config = dict(
    input='log_mel',
    arch='wavenet',
    lr_schedule='cosine',
)
Rows from block 5, named by matrix and row number. Rows with one number belong to one channel. Each number is 128 + 24 x the weight over its row's rms, rounded and kept within 0 to 255. All counts start at 0. Numbers have three digits each. After the name is the row's rms in percent of the matrix's.
# filt: filter width-5 conv (model.blocks.5.filt.weight, 128x128x5), inputs 0-42, a 5 kernel for each
# gate: gate width-5 conv (model.blocks.5.gate.weight, 128x128x5), inputs 0-42, a 5 kernel for each
# out: residual pointwise conv (model.blocks.5.out.weight, 128x128x1, transposed), outputs 0-127
filt.95 095:136167128145088158164104174147135119088129171153163130149129153162122164164115168139164129098113099099097166094129114144135102121115114153133183138105090144169166122102108130157155104140139143157129134079100103101137097126130131117120096123129077126136109128144094106108106090113137104068091116121099145146167153142094081149188150103117127134127120101138129134145133084106109144109143071130117138089122117122132108111117142117126173094137092155122157096120114139162150125115121089116150124141142081095103147122116094084140125110104121132118112120134114125106111166149127178123147148090159170150129140141139142164155120135150115142146122128137121
gate.95 103:131122118137130062128090106113124121162137115150117116126135086165124110113123127141135144080112094108119107139117152146197156130112085148139125122101104157136123060098132158137135114118135139125118142149133095143108137095080140105156132208116119131123122119110109112144119128108130124105127111124107113120130124123131143162145078159111174170125151157110144159150132127112143087112135112141140126133136134106138148144168128144111162139170130138178146130158100109132121092142133156137110113108184138135095099108093085127149176165135179107126152128103088139109128064125138127100130138129136154176162121122147110127121100101105107135126127162130147
out.95 101:129097151118173112161122091118147125126158154119114133108190092099129115164149103152154131151143099096149157140125083150136111099114118147168147064140148137125121163078142140119118167133092118117125136116107132158137153117168178138143146136127146103138129178143128116144158145148095135093115105110118124156116142124121149113123158174138099138139139122155140144102143094112185105163091
filt.96 100:136119112122098141190108116122132159108107123132145136087161117102088078122113122130152116114116112140110123128101088112148133158139103105133123136140103126137155204118131158147104134172136131162125113106133157161112110091122107119116110129140184132124114143129140175137169137129099114139106107100122130135073116134099115124145122119131126141143069140111113168126118128136111104112098114157167158127146154149129136143159130148132106120112180156166199106150119107117105096112185117163128135164127146168129070104161137129165158115140121075065127147126124109094097121104156147091136109136133134118127178117146098112141131130126137128108125129160143
gate.96 099:115145088094109150122110128148166141089121109148112115136132126125122190138126101101109121128171132126128128133131149121142123133135146117129122130105172153158137118122119127129158110104127138133125138138122143145158112130124124056056106076144140143124150147140162138127104140102136110120169157132143131163139148148169100104120139157097136118098105105116117151133099164147159087097123107117089136183119114127149146137160101147114117069113099128115062136121126102154131165122121093134091109152127112141132104112137154140142173128125132158133108141109113125118125129139101164123043088147183158112162103147136094094091119151103108118135105129114100
out.96 101:114109120095171146094105121162098111091107159143083132119112081117141145121178146132126142141156086106118100098085138124135164146166098156152133102124116150111117103157142126135078124144120089151126123109097116152082103138170192088130133132105164135089111130122103166109159172123151133122134106151112116143126144147121129116098127145109107150146142134094136126114142178128096162129129
filt.97 102:130107095101119088070119155142100084134129126120158169127128112142125086148152131120107111112100135125122101115087073069169193125143136152135147129137087121104144164128130135074089122143114120132129187158132125118088135127132145103140113087110135131122120135134176136134143119123140144108143097124114133096115139132123136125174163104114129125106176119132123119104128153112116099116146142145118113136155129139155160141120062108122163097148101158123146168135111090082111130156145159082137122104127152161134112125120097085101101179149150107066104133127144140105132107132056145177112167191157069042135162115116127157144099128127141146144132156153131
gate.97 102:140180152139146132143155116142144170097118105100105112120110086102104156154128136131097133150167126099104125148129100104126132132112137117114122115080146149148140156113184128096108064062100130116133101139130134110155166153125146143155147137133139129083081130130140094122092086148127118114068141117104167129159113104083121101120089091096090120114135164140155128150189107134118144136113113133189134177144109128139096154144096134173142110134138143176117129140101089107159151146164115090106145125114116117139133154122129143141098144139140141112106113129121110137105169149181131138100170140134146112159110168123125084127139128139122108179153144118118
out.97 105:136108153167141141170099153123108154139114097141088135106162123130102149166111154169135135110109134140094107137162107163135119116122136141124118185151114118087131132084110118138166111133125080105143108146149094134168183129122090092136097158095180102166142170134117122113149131110098106125081129104112133152098112139130124092111150131098132116172121117141148105116146103112147155133091
filt.98 097:107145112120097159087103115160143164131143093099128143117125186076116111111173115149151141123169114098162125119169152095125154163172148161133112140116120140152110129072140126147151162135143103097149116086084167073125169129114125140164143121131130152133120127149161118130118125125125138112172129089109107116120121160157129165135139136112128119140096113148158128108103119159121164109115136201132127163142149111120119107136142146072085102101115105132102129115116108077178134094136113104150114111111110177140111127121151145100110112120146156093082108131092126083170171136098115089067093097124117145100104128110151146147128133097108113150148111119149
gate.98 103:109157166162132121118126119105122169163126137115111135087112119183124151127144136130091114128111141128138188137122135132116111141032154112129165110079136142133127140112114143085106097120097147173123101095112106160142120139157094114116090104150123102129088102120106144138154107122123112155119127121142109106095108108107106146121122114112148124161179152159103155160168177164132132116125121101152079114108111112118092130098164150158123194112148133140146167145119129100123119128167129113138119144131160125114126112175181179183125154132105142134158093083108090118169129121124075144156140077115140111124150104127131093116117076110119126111151157115104
out.98 103:139103126124160102126140119113155135089114152125166084144141116150175205142128110105173171094137133140132121154107114123104122097138130124112115147123096107118069139098116132145099156122134124120093114124130132144139131123085154098132124134116120127156097109147103123158164147161146080147099119128114117140113106148083106078157129137122205157157145134158137078132128122126127156141105
filt.99 101:106088087109146110138149098109085108075045097109094128179157142126095104101130129130153147136152142125099114117117119124118146200160159115125143184097121103135126139106146156100114134101162134119112113117098113135159149150144149106122110156153128167146126150131130102122121128117123111134152116130123110106119121112109105093113167159158174127108124118157162181128144105118123148103113160163130100063128114144153139148167117046099131135131133165126130126205130124133153128143106119122155105133143113117125130122123190080090160089162141163131141125122124118141151147143165130134169101109134147130084118131116107123130146153052128163133153130135127
gate.99 101:144132086136104129132127144162126153152145102151132115098109134130117105150120097125141133123151114091150135140107137102120191158116082134128110139151114081086141142095153116146186163133118093152094109124082072143138115144150092131121142145154130155098107118168151125179117133142129139134124117146132101110112134133116136110074147170113101104119154117148136104136126131122122136094122126164120166131096115144137135145128161111095071163132155134144145104116161161163123155112131170137142129143129100117119130143103164111148104131155097111092136125133111132158189128138137132122119130146117130157124130108130125124146185185121121128144111124112159
out.99 104:127120139133135111134111142142140144168145112168121152154118126118119167111147122120119116142104121117066134111096137128133164112182144140153141163125101119097131155123133107112092107109143125101151165089105119127119111170144165129121137155159126101143112112092068147172077156141099113136103097098161121160127150145131116105169130131079147142141110160086113163159125151110124153095077
filt.100 102:133146136110127162199097132128141131099118087129126113097084142134135128098158132098072098107134171136105121115099119084166118112129183172126141117120141203149150132131113144147110159153148137144127118127108112110171128158141124174146153125110172099097113154142148124156114093119137102133146173167135142139184126152172169119110147088140108125103140158152105116139135152141128138119104102095142188166142165116122143105124145203168079077114164107159146095092113097122103170157113142142090136133153137125167147148115164103093148122106120128119128118126171145149144140138151120176110107137068149126128144128128097113135137141164165184140131090142149
gate.100 097:161121126183164094124151158148108036109114095133146138144121069125090138091151128136127110179131129145168131174131080097119167108139087128164156135152138156145089109107092136117118122137137132124092055106148105167175138149115108096108122148168131159123078148137147119114137142168122100157101122131105164157121114144098134153138121107128062131071153198167143145119127112171142150121141110146173166178133082129120121135120151160059128140173156129185148133120153154119103151102167139135171155146097124152151121109109174176149174143116131145124107097160144106086167127093157154193160142143136119161182122167157115111125126145131121134119126157152153
out.100 099:135128141102106138090169124155128150068142138092132120129136122138110119150109159138133121134088108116144092173187097090093106136109136140135128132106131108128101091125127109135129132106104093129104136142130093121160110079148126134185133132139096142121144158150094104095077176160110115145128164116143090129108145148107162096143139128129117074086095154137153099131153147144124087127141
filt.101 098:103128109139140149110139141098115101120108103170114140111094093104080127110169155106114128146134132149121141126140140111137116101144158170152178163113123096114110111083141170109109092109123130139131131183090143073132145139103099120110139132176128157118155133173160106104147158136109149161160149158153143071084123124127149136115066157140132134128105139147114182108140092095132113125138112128114115101126123110103144125144097133188152084117129128115138096095103116165152111101115140120127109156144130100154162160094120135165118126162114107158118131098138130128124084192139116108117114166104090095126126127097119123071137153093099137098119106116119
gate.101 103:114114179178108092125108110117128091113108171172114139151113139097126082133154117142160139095125130139136104104125150065140160140188194168135084149171088139119085101134113158156148134124149130157117161150103109180154142139130088108108113073112128110172105135094133125114147146150152125090099109075110140134120144128126147117095145117131089128120153160124160125102116139150131153138126136088104144091099126125128140140136113190172129129161109115092100134131113140107110139163140112156125139133135118152122110106123126141168139144138116179104124129157145125097159132152102104135148125135142167105133169101123114115123098158188147131144130129132136
out.101 098:131131118155133146110147110149099116146138124108127128185139128120149119104064126115131109115130186127144138128105129115130094138180137122155072099153143131084121123104112125136107102117086155086131169136120153190150089108124139112152117118092147102086107111141091121147086127110153144099067126156101130173159121127148117143114141122141159121161090127093120147134122117111124138130167
filt.102 101:140128143124145147129137115127167135107109152143126115133111075089090122132136129120125116119109126118070112102126119132138132126138154167128139136150114129130127125190118105099136114125134130137178145156111155141159138153156080082130112161144137125117132152123140129108115081095113104141102136131151107140116126070138087090082099104112164138120119132131142166122151128143139145130164157141116117163163128149168135129100153123083137109074126102123143157137111112138137108137104085108125174133140179105136130139123129113081096105125132146124140144106122123130185159102134104096141191186100119138098112125127145156102129156137133154101152101143136
gate.102 099:071112127138121143159125126141141125173152123115127124141162137108145083111089109109139140152117125135145142123118110094109133131135154120147140114142146060113124078127147153107114161154123145125099103094118121151168139165142124131170162083130157172137133135130153151136104112151117123145134083072128119125115150112135132155146116106134140106115116122108121179124111095082107125118137155123092170100100122159142131157111156052100094100162142168113106153139118113106111137108137085148139111134139103115095100101103121069101109103142127153123125120088141116193141130166161107122113135106189147102113153115104108137118119151071140123148148156149113
out.102 088:097126167148150131103157100135099155156105159121146158142126112095178065126156117125112155128129115158102096101100141092162116148101068136175119144095141143137142139146148118119107124123143140168112127140166134124123106139118120135142145112102118129125163145152118147136159138148094182156091159143140121100141155127118159111111094108133144133134128117114089133133069126172193151129133
filt.103 101:170182101124135107148104107150071081131123117194143182148152117134166166160097140103114116131128107153141093137104141099127147105130096181179149138158146121195085114185174155143180125143129091143150114143149138147121131119165123099135123076115119103123097114104134113122097084110109135152140118123123126146117120134097100122111093147131163138192108161179140123115123144130108138109161152189139140131105106124132154167137140147102149163129078093106157085108106124092157143124118169112149125148154125112121132113086114127151079085124121137101137129164133161143155112119114149152111118113083120090125140141139150158136083116143154147138133149148124
gate.103 100:113150151138108076139083135081120171167182132116093090155171136116110151088119113145122121126101137107159111112122124165177164136121103096148113116138128144155110121160207163160095090105096151149135134142150161128155129140131112134117088098125084134132136081137122130162126118158135145074086116067153123138120087113080079112097135128098132151180104132151138117100122103126082142141131162105120170111105128129120130143135128062045125147128124113081103103095101128118113146144142109110138122112139122139154161144150118126126093179105154170173102130130113121154103100127116154153194144075142132074113160109106126086132123117093123151122120132117110
out.103 105:102155165090100087124136135127128099112139109161136134115108125119138155113094121126145103112169117119071132150121066117111153129084138076117106121149142138112104125096108117116111096124106117149135131139165097106139154130159157125089111101138141149157155102118158141163122131135088137140118102101096108158140149139121159162152145086159103128114166106092146103138145186161167104140157
filt.104 102:091096117099119140129173162143129155142127098105084129107099114128124118112107118153143138113119087074122125112171121191181141105123170098095129151130143124090090132158077127143162171161155141153128153117150115083090111140135100125134182098092082148145149136130108135122115131143134133115125109093137122152109134212124113121118130109158170141117149094149146101145145124150135144139119136191120122108119123128104122143120121186103137140200122148133140134157154127128113117142151161140171144099131138121120142105151090071104138149141172129102132108120131124148142123145088123129169173152100167151145120061124071133147092128121103104136127146144120
gate.104 098:148075090100086107170150114119124136076084128127091117157134119137114174160118136146123106123142121143113151159113106124124131164130159151138151161185147191132124095127099082141144112142152181139145111147115118128093092133124104134119183163158147109095138133141120141147142129121136129141127141114109145157121155155113115175145148156162104114118143081132125144126120139106125150116119169159102124127089093131124153128140137118113141135160126109131157122129125116111160109115095105152151093126084122172124151153158123153090144191131102093090133133108108113169075098143124107128138088180102159131118154130158072091126086105112099117126115127143145
out.104 106:118123133135139090191116131149129135097110116115086139125105153121130112120141101162123150147142158105147135127135083069114132133108142131097153160136097128151126088150156130119100123139162160151128102132103124064053115135144132121146095125115111138129116155135143160098130121144146053145132104098090122110086106152100133067104156123126139139129129142124113146171111105100138107134121
filt.105 101:141144179170118171150132092115127174156176090139151152170124130140150104155153131153118108146126133140146127156126076114108066102151090147131147113102140143088098137154131183186178155107075077099134129113109114139137122135123152144104067089141130144126125116121109157156088122130140130122117095086155171169131078078115110123107081097100129157100113079124187155129105104096109138114117142159130114145134170092112096151138198093124169155128136101099110100122137130130164126118095115096083120134112122120104112131130084139138122124139156180129129136127161159173102110141167121118113161133155123150092088105144124134125167142114191168151147104160124
gate.105 103:095130104135113111148153211157110137100155111139146123121130160134106054066134102103122132120138127127141144133122140171094118138084119127089095133140091109102116059106146099123124187171125158135128148138136153101119149140132136079109150099159153137132151153105150115154161137122150142140094099112146134137148153100113168114086097154133083127127101136127111122099107130124167129102146171164078109174187174096124117124121117189116139088118097100162118127109141139116144124130134151093155118087111130145119131112114173140114122154117156123126133134133152139086109116128153143110147118116097135156152169117109103134143114100146068127123122107120116
out.105 092:136156124107114111119124157098135125125154175158120133107102103126091076114168094143105124128109118140134100093106147154163133136125119116106146103113100136151087093110124132099115114099119128108129173146095091116126135135160147127111129088134105114133083081092132136134133114157089148097142119134090125119186128164143095134132118139151115115118145110128116128198114163205094125135140
filt.106 101:152125143145140114137104123150152207123096108133123078159149151141108114109127136096132144124137122126122161132155174152106161155147114088105158141133146176139083113131133168174140147138102124104120122131141141136096098092128177118085129159127108146127134180181124125104111165151132159154130137163133144143120133137155155144157144093124116131112143154139145117135123161141113146148154130092145126180134145119120125130126170114120071106128129113121134098142150122103162127102107103146117164075131111147182127151164147139091148055178171102089113135120141143151102143161194104102099133095079104086102100120120129118140149113123076093126128129118123
gate.106 100:160120118117153152120169112072138080130114078130145148118140161157147076095135115106112102101109102143118093096119094134115101135098153113139064098173128123093170128106113145110126125107104127134130109118112125171105140129150077176162164112114121134154172140108140162110144118104126142162094109101117108113121119157109101112127113156121125135141145115171165163137096159165146113206121157123129138126161114135129128123123155106119157168134165138137150124123148115129153115137094110130129139082171153118087112110097114118127124137165089113162099112104099101122120145145131119117103153092119095161141125126152103102153113137113118119136148153147123
out.106 100:184114098151120105145121167173177133099120095124173122100132064190108098118120101099114117147106104132097147140126130164125145169110122127101144153095102140131125133165105138144116129115134116120085156129118146134160086137133145132133168105133127152137100107154121112172122141140117117135115143136145097082109112118168117102128121130121125159095071149167097132095104121127167144115109
filt.107 101:158138147123109127084160079083110137121133141098080119137143158110138133096111104152119119132150130145106108137127122115150190143151129140144158121125125111119155145127143170153063122107167148150079079111147124119105152151150094084081127139148158132122115122119153187136130138100116119172124101153130103111129120103165138152171147127098108148133108153177122129144099119139103147107121179186119080086136140133139142144126108099149136154116091142131157118137147135156087120136112119127126116136174129132111111128154113126155127106116127115115141135165129120098110101126102054180127128135107103119122116122113098108097128113122129155108102113155149
gate.107 101:125132082114154102132145131129137113092138083156124118124148112125150103078136144124131108131139125123120140103128119137157147115159103151150148151181075107125122130081086127150120102143119119094116106115145093069099178161158108086083155116141123156107159125129174130085118095109118122143121149130123115109094119088123192106123161177185115108140146121122120133116107125142157102098157131138151121119114152147133148144144094103162129142171152163172170086138088131102124108138122143135112098132106103110120170131156107102082116140121099076151096136138166157148140148137131158117125154140115124089126084120107072098137117102136120135133146129153140
out.107 100:135129142134158130115146150099056147082117092153122147150180118150116125090088105117137114142112103135120164128129122106108125146147121117118106113133088146088128146195092154135077094151145161130137098127139119158131112144111139149157129082144126135152114113139097117106137107144152123157130141113127124150153139134117137150164141192146186157116121109149097148123094183130108113137117
filt.108 100:136105148060158107126176139093152072108117122125130142100156100081119123140121140133155150121136097169097143122132133131135132142090107201137135091143099158154105115110092132111131122098104075106109165187150139135154103102153138139093135129122146125126125159082074102177128128141124110110084117114113163171091100131155115125115133087103098099106127172103149184157148141138137090064117074078110095138127136116127141110145106118120102092131122143126155120157115122137106160108101135138092115124182166130143096142182089105116142129138099121126156133146127134073152111123127167169187100125158151160149124070154183151114109165149089119116132129141131
gate.108 097:116122139099124089098099138167163135091131138099123140122123111106080135123135159131106103098145144130164171101138129153114110139088128132087145160179088113128166140116115099093144101117135121140170174137133117121175149168147100150126137091138115130110126132111135101128127115126103105120126088106132125109085131116081095173133104169163167139120147170125161095114167141156134106111090131148133163135164157082130101119143097110142137144161100108121148139145146125129075130119093132114139115140126111083140123137107117137119157082106126092124140086095107152140134062086101147187161110123111157128116161124109123105122119103120149092119122138128131
out.108 086:106137103092141125107131113116123133118140165124101122133173144166104132118174140108136147168171128102071110126129093131101141147108103136134108101134114096099133080121138088132131113141152123091162099152074118160149085138125141173165107109141139149132129164122160178140139148120126119129119154101116120146123129123100126134115143129157078116059080106160111154134158110110097120142145
filt.109 101:152176133163099183158120079112145151062107131115130112135121141110152140106129131115121091134122124120108107147134130124093158139163194161158156173200127117148137117122122151152139122145131090142096105148082118165111108100089122111141085073118157101111141108139123117103137141138108131105135130147154127120161160144170098097161153112115123127128136099122174091128095150126105155104143110135100135095131138121114142125103145104111104086194182125117115104141166136130121149121132135135119149081122144142148149129167122115141151147090138129078155106123133119122128114107133175107109123130164091111075115131112121100141145123122102128137117135101132
gate.109 102:114157162143144106125102121152111154086090107148106137138118103075099118110159155158122150143152087125132120098134122125112090134131089168096206107145138111104066131133111148133080107139149169134107134101112166158145123133095164175145151148155134178142143137124112095141135150127122090115122127107120099161145099114085152151105082140124118155133181099156126151157139113122175149134146144120097157145122113120132127119148091121117160132151164182112099155105054076095085116087100134101117098137129127127124103103160157206124156113112092067084147113126125104173166190135103103144140167115121181145096131104114104099089157144123114137127141127148127
out.109 101:162107086132133163152151145142183109115155161123146121161129115125065157125137128130120113074108125143104125121127089116106160127164118117144169067107094093121132170121150086146175184121133136153108132101119134150114137163125110148132185121099106091104128125157136110165128119112092118114102122175124120134116123097158132131120132145091083114161121101118120128136133121135118122159124
filt.110 102:100098117134132190154146118096111103148107144124134131121161128108200147114133099134145125121098102136132139140109148164138169097111112123113130163145187111110193108131117144114099132117126122186112157132108179147133133099096122135115170067112132122132121167128104117159121128114134119133151117142162159157087151108084124102107112136108155134133113104082105119132124165149111145088135126149142118133180149114102149110128148126128101078127120120165120123153150119131143093125124159125157109131114147140122152132123124107084106127089150140137136153122094111142132103117081100127093125113130133180168094138149108117100183138147166119136126140118106
gate.110 101:095126102159173115168169134123209152129143100151147136144119111158133164159130145136147154139156160157153113146148126096130093140106101108116150137156156150162119115172145133151143139146158132160120138132126162075100118119096170143111117113096116142121134135139117116143109073113115100125069123116171154136125124085106139117129102132131153137134111161118131138150150158107083158141117086130127164145090127149151137157140114151123132164143151162115096126132128122134108172163145161147149120131123144113141100105156121093109098105110147152141176151164133147136131148120139137158113105082154154125147071167133167123115146140133124157157150149145160
out.110 096:085129087128120188120114142103106095143103170134143146133135144090122130121148111088137069101128138168122083125111145122128119096160134128138165130144134177147106101157127122099134099139100136142082126100119170116120130150094117142175158117154110143096100104160101102137109120141172105141122094112138092128115154110150129095131117100136095125143108100135137113112064153116112140137168
filt.111 101:093122132134164114113086105119103109133175102123142122121118134127115162199133142147144127146102115083115156111112118105120152108125112161156112104115127112103115159087108111150090078107111094157117071129087094098115102112066112133130126158110126132122129151137119109102139132143144119131101094111148131116127108126107068127125144123158133108115098150163110116119127119094120097104152136118079061143146126128154151136125108104108141113074107089113125111124094123137120128143147103117147172172142133144116106108079072128117130107106117147124129128142122099102107082099113138135099092092116150140107089126135178145150126131130099109136128119118113
gate.111 101:114132122148128124166161147104093098116139189150157126135095120148119113086116131143118127146138122113146175127140152165100132109110096151121160168185123118119132114128095114129126132197154100095093127140126147132146129145126145105117111143096101125145127130130129127192137130098114125138088127120096167141139137118152112110179130181181114091109126144142148115088114113144150152155125139124123142127142106136143088109136128182151140068125148151148141107142152103131116179114145132135120170150131125071120114114131157145184153104139155129060088102130138152095090124092095136123093118174138165134108146134135117137110109071124138158128133150144124
out.111 101:110110177194118079131140060124127155111108177128163128144114142111117120127106091107122116134137120166121133084132137154144123128145077151114103130148137149127128143094094081162112167115157149096117124130130137172111128108111106134127142110162138171132108163116149115137141114136123148143136164162126139111120091127113137112132085160183148100081124161135139129153103148137103144126160
filt.112 103:137170145169165103118106096076118135133136156135147164138171111123163135170142141161145097158125105133132158136131100102145124131134114097100141115119176194066116172144145135119095103109106126126125131110170139136128091126127071057132175166144124111124126104127129142116157140125110172120105093080122111121140102150126099091133139135130077099122207122138159179143133103123111101156124106088121125096084153122121133133122119123102110173089102104138171141094158150124119155103118114101112104089112145115096128108178150067085113102131143099146144135114117129122109141124158120182113129112121131125122158125129123142119128147074104158148131124123142
gate.112 099:156138144138129142136144141130152151120106123082139110089085133132153111130103129109098092109112150162136135121170151160116127126078096107098132133128086109102119103113161135130110129145128136106137159132118087152146118143159105118099117090181118149119168132140150137127124113116147150165101151120136123129165139151097105088106140154146108112115056104121163134169153132136165083128124132091109150144135101136148120151166094104076139162133138099123111134116104143172150153147130146131102123128140117085120124148153154169158166107167175160112117110114131111109079122089094090174152201134097110155140154098094136093081104096118101124099138108110098
out.112 094:090125077160157150122114083101151109143174163141130133105122137126154072154185103114114155148113126115116152163127151099122116108076135112096114134141154150108120120154126119137075092147131086105107144102096130094090123130142134157148097094134092136094077147119118113112097120106137139102171110136110102151169123100141128118138137113156147127103100160120152156115144149096141139131127
filt.113 098:113149111113115118108101174127124164130117098117136149126112095112166161145123112118137107160173125156155131139141119116157160117124106053098125128095135155140143125172170114162072100121137166116130100138119121133179136148132126111133181151131131122118129160146098127125118085081070109095071138134108162114140125089039083133121109086114134139117126126109131119141157169148147109116135120125163140116180111150144126135135108085122098137136136160152143099147127109127086116114147142079109093098153143125143160109114145106159179131177108192152143133120111117158104109128155150121164163176146120128169110122104124126146118095060116131133156139142124
gate.113 100:152150160162125145136094134148101114117167163139126159151141123116104100129103112138141109181136091098090142121132116173116112130130125121118125132110099084137155160142122147102150095149141108118146161129153112170088092105130137133115068082122131109113135133132143129107144130121090110150160156133147143165097143116138157101110093120171161139112161162147123130127100119093129114100102124140161126143151130114078121113134129139155156097112146114131118132104094112125180149107082084122126176156125118139118137149136094128164143154129095174129113090095107116141134125119103198135120105117174163123112087139122108161155156071125109134152125111130102
out.113 106:131136090105122128149117115144130135152119102163122167085119120100143157112146108080140129105134152146136153143139134136132136103198117107156155114101152100112138157151132103130177127113100124164128115119155109169112137094153142126109137144127136108099114158105136117159108086109127083131151084090111181150159129125118160127138134139137076185117148135134129133130123086130122194082126
filt.114 100:177171145113118132159184131116165147142144124136146152119137141152133164097164154138134135135158142121158115140134153116122125099112159103117078107154119098077064146151175135143118153129136125117163139147151151119134099133145146160048089097106147140105128138152151149124102097107088131145087152143108114093081086135135118095120148116148185188135098137098095161129141122105136172112134147137131118126130171114111130136119128153133169157126122135105135110113146142108139141110126133094082102130149112079113092137112113060063102123117087144140140163168126143125138130119144092113129100124152132131155088159140105122167138137173186149140136137140133
gate.114 102:140137162141144130156139169106143139134182137130106136080105122149117116115141134153147142131117083107096175130151158111156125127131091121097119111136131159131137097165142104159088140141090116106123151142126163099135161169168082071122138098138117128148122135127073127179123168149137109144173090119142107124127131089125131080121142126116181126101155128141132106126132126123117108151107091078139149127119153109104136117107142145147087171131144136142180063096125079132141128150156129131099132112134095095122151144128136146159169126140163094165160123091142107122081130098129138130117106095080167145109118092124123150153144150150091114133130138109102
out.114 110:080121086114146108088118160175160098132178122144133125123088099120109161133167112123124164132168140159181156160100158107091166091171105150122087091129137109106109100128150148123132128129145109110115110106108143112106119102138101137113140079124133135097135093171110145116154105153154153108113111120141138123081153128111104148124110159130118126110078123083126124141139136156123101135123
filt.115 099:102125149110107100161181108136128190124140147133095080077136119142117108101106108131112120166131102114179143123112144128110174103152120123099123163118073102105136145127104129165118114158174171126113133109109078119153156166136165119117086163099134127106129125150100142105137141135168123176122156160113123164127128132149101153140147095108206125129149112138152121156097092121149151087121078075077103124125107168107085124134077170139173135106092126133132151114138076114122122138155136129132134148139125120141140128091133145161169124139139143144110118121111117146114122109164084137091157105141212137120162135111139086115124125117098137108105134091105
gate.115 098:130160081087113120119141154135164143139134152135147155124120133184122137148113105114118104090169164135099114154131124144110148182165134129166189171095085063152134134111160158143133132096119141148139133148136099169136155142153098137153130101168116114113132141142148158122091107112142097132153169123127136158117102121129096150089124109114094119138099139113145165155139149103123126111126111123134130131136123132151172146120063165089182137124112113164125145126143111116157128089139158107137099071072125088102102103124169136148158113146098099118131101105130132124112138142194169113159107091124129099144152133114142135139137123134159073122121139149127
out.115 090:148101155175131139131159137109120119160102096139168140138115147159144115113112156135128111102136119123166158147141119168133073128173144113133117114107130126072151181124152130097085172141122117126099124129129135149127160100129130128114102130121169144116149174091113112141160166117140151078152139135089124193136138116099138170107121136119161124124126109135154163166101092117155141147098
filt.116 100:123085123095101109114128161114099100156145127104134103082130142160139153083112132154113105100118140155118118102095120140106151092093155088156097113107126122129169100132121143128079144132089105122134107131115107114121095108143163137119085110134154123140120086107121142168111147138173158143116070142167112127125145146117133147135115114119089130137112124096115122119131120148119115136113155114124120115101138134121117081161078082080111149159169127100117118116150148117138133095097120107145135087134081108104162174138136120127117115123143118051088114166136118129180137133139109119173129111099124142154110113135137123133100123113110114149146117120106
gate.116 101:100127159163117112135106130134131169149160150141089098096137112179124157169119126102109119149125127146190171121099105125125123159174149172166131172141152151097111173175129173165158115167076092141163153105118117136121133174107109133145092107142113119138131147148101127110120124154149129087089137102136137119158111115142145121100114111139133102141102114174151137147105154145121138124066089093128147111120121145133127138127159118072096096099175142150154111132139110124120103149146139137163115103083137091092100123123145181174093089125104093150092102135096137098089123116105124149122149139152161140159153121115126129100109108112118096121116116126112
out.116 112:137111102137111126098127109161128115105174131112135139136138122184111126095133136126130104107125134161093159128159108122147171085153137142146115151130069166112177157120129171090131152127132124136138117109131165097126154127102152130088126143151105154120129121180126131109106113090154130136141126137148197111130109129126137131137136120104167084146179154158123085097134124181167108147107
filt.117 101:132118175119124150147128119109125114120073107132089098135124124150100167175154134151154124154162107143128137105081107122114090164153117113098107105118159171113131135139144126092113099115122141142114113133108113072125110115088119092134107106088083132137156161150132111107103117102146133134102094165106157144110113077143128154141131100089105105190136123136126153136141102108144139147127109139140112116158127154123097108118154175138087098135143167175157140150122115130070132114099091122099113083116142103129134120095128097115127099139146151177097146104091125152056122130119152151130119117087112133114104138142135152131095103119121110136137111119134
gate.117 098:144161162172130112099133091095100151119147088110140159141145107089142172144135116110116106158105100161156128086100091150119129114089133136141118137130147130116113123159132143108150104113154109111121137126135136149176137135130085151134142132106127152142091157116107168136124105134123186155139129125098147129104105118125142181135160153154179122132142165136128135154153117137163142096085098097148065113126113103114119146112202129114121126164188139177087125116112086117127134160180108143140143148136117129138119123123144123150137199146114093061087109124107142147145176139122118160136117114130100089133154087099116122152100139130158126150154118140115
out.117 095:168108101147094140118181136105116076141114114156125120129133116090132135137140146115124117119155123088118171125145147126107127108115193144090097118159162137114146101134090128115160166151107128118113111133143097125140190109185159159193144125136119147094145165122138120136094101154144102095115121122087165121119102113095116108136110123133129094112128108134088142110096116130131115127170
filt.118 101:115141135158099113120095170156139158130099082123099120113100143118133114118123150152137142122108119107108118111083111147148146147118093149128152189154152138161140130143129098107139124126143153128098160116129080145137146098139161137102127148158121119113164125122127133135142113133134137132106068140166131096101131139145109130124151094112107067105120143112141128146148148153154102091117140144079109119094084164148159109151109148130145071135149121145122118117158102125147106151116153116136102103115119115107152132094147139137119112084112077097134145129120117190158188160104171177095135149144146137137128151103128124126135163157131169136154148140139
gate.118 099:107100134134136109079146168101141117106126093120114115101063144166104125122107126121114108135083114146081073094115096101124126093058111145112104125138114118126129109069072121153147139127125156156135152139148101145156154157139149127065094149121136141079135154172156154118084092136106146097109127109116149140107143162155122134131079119118110134130141145097132154169155109098152148140117133104124099134113151142130114132140078079147200139096118131135125071132099105142165106084050095107104143167140127113137109121096126087110075162166147144140162130141132125108106118103110122123140127135097134100109127138156148160063164152145158111122129134144090
out.118 099:116118133136157094111165091108140116154164155113107142146144154145126066130113091144165151149159091089154107108109139102115085128156097139125078184129144107125112155131180169150131139109140170140119157131097154116146146119159130089122107107117072100163108148107136105127121167109146164111105112140078131137133122115137107147126141102115145100138116108110100110096103122109136123111111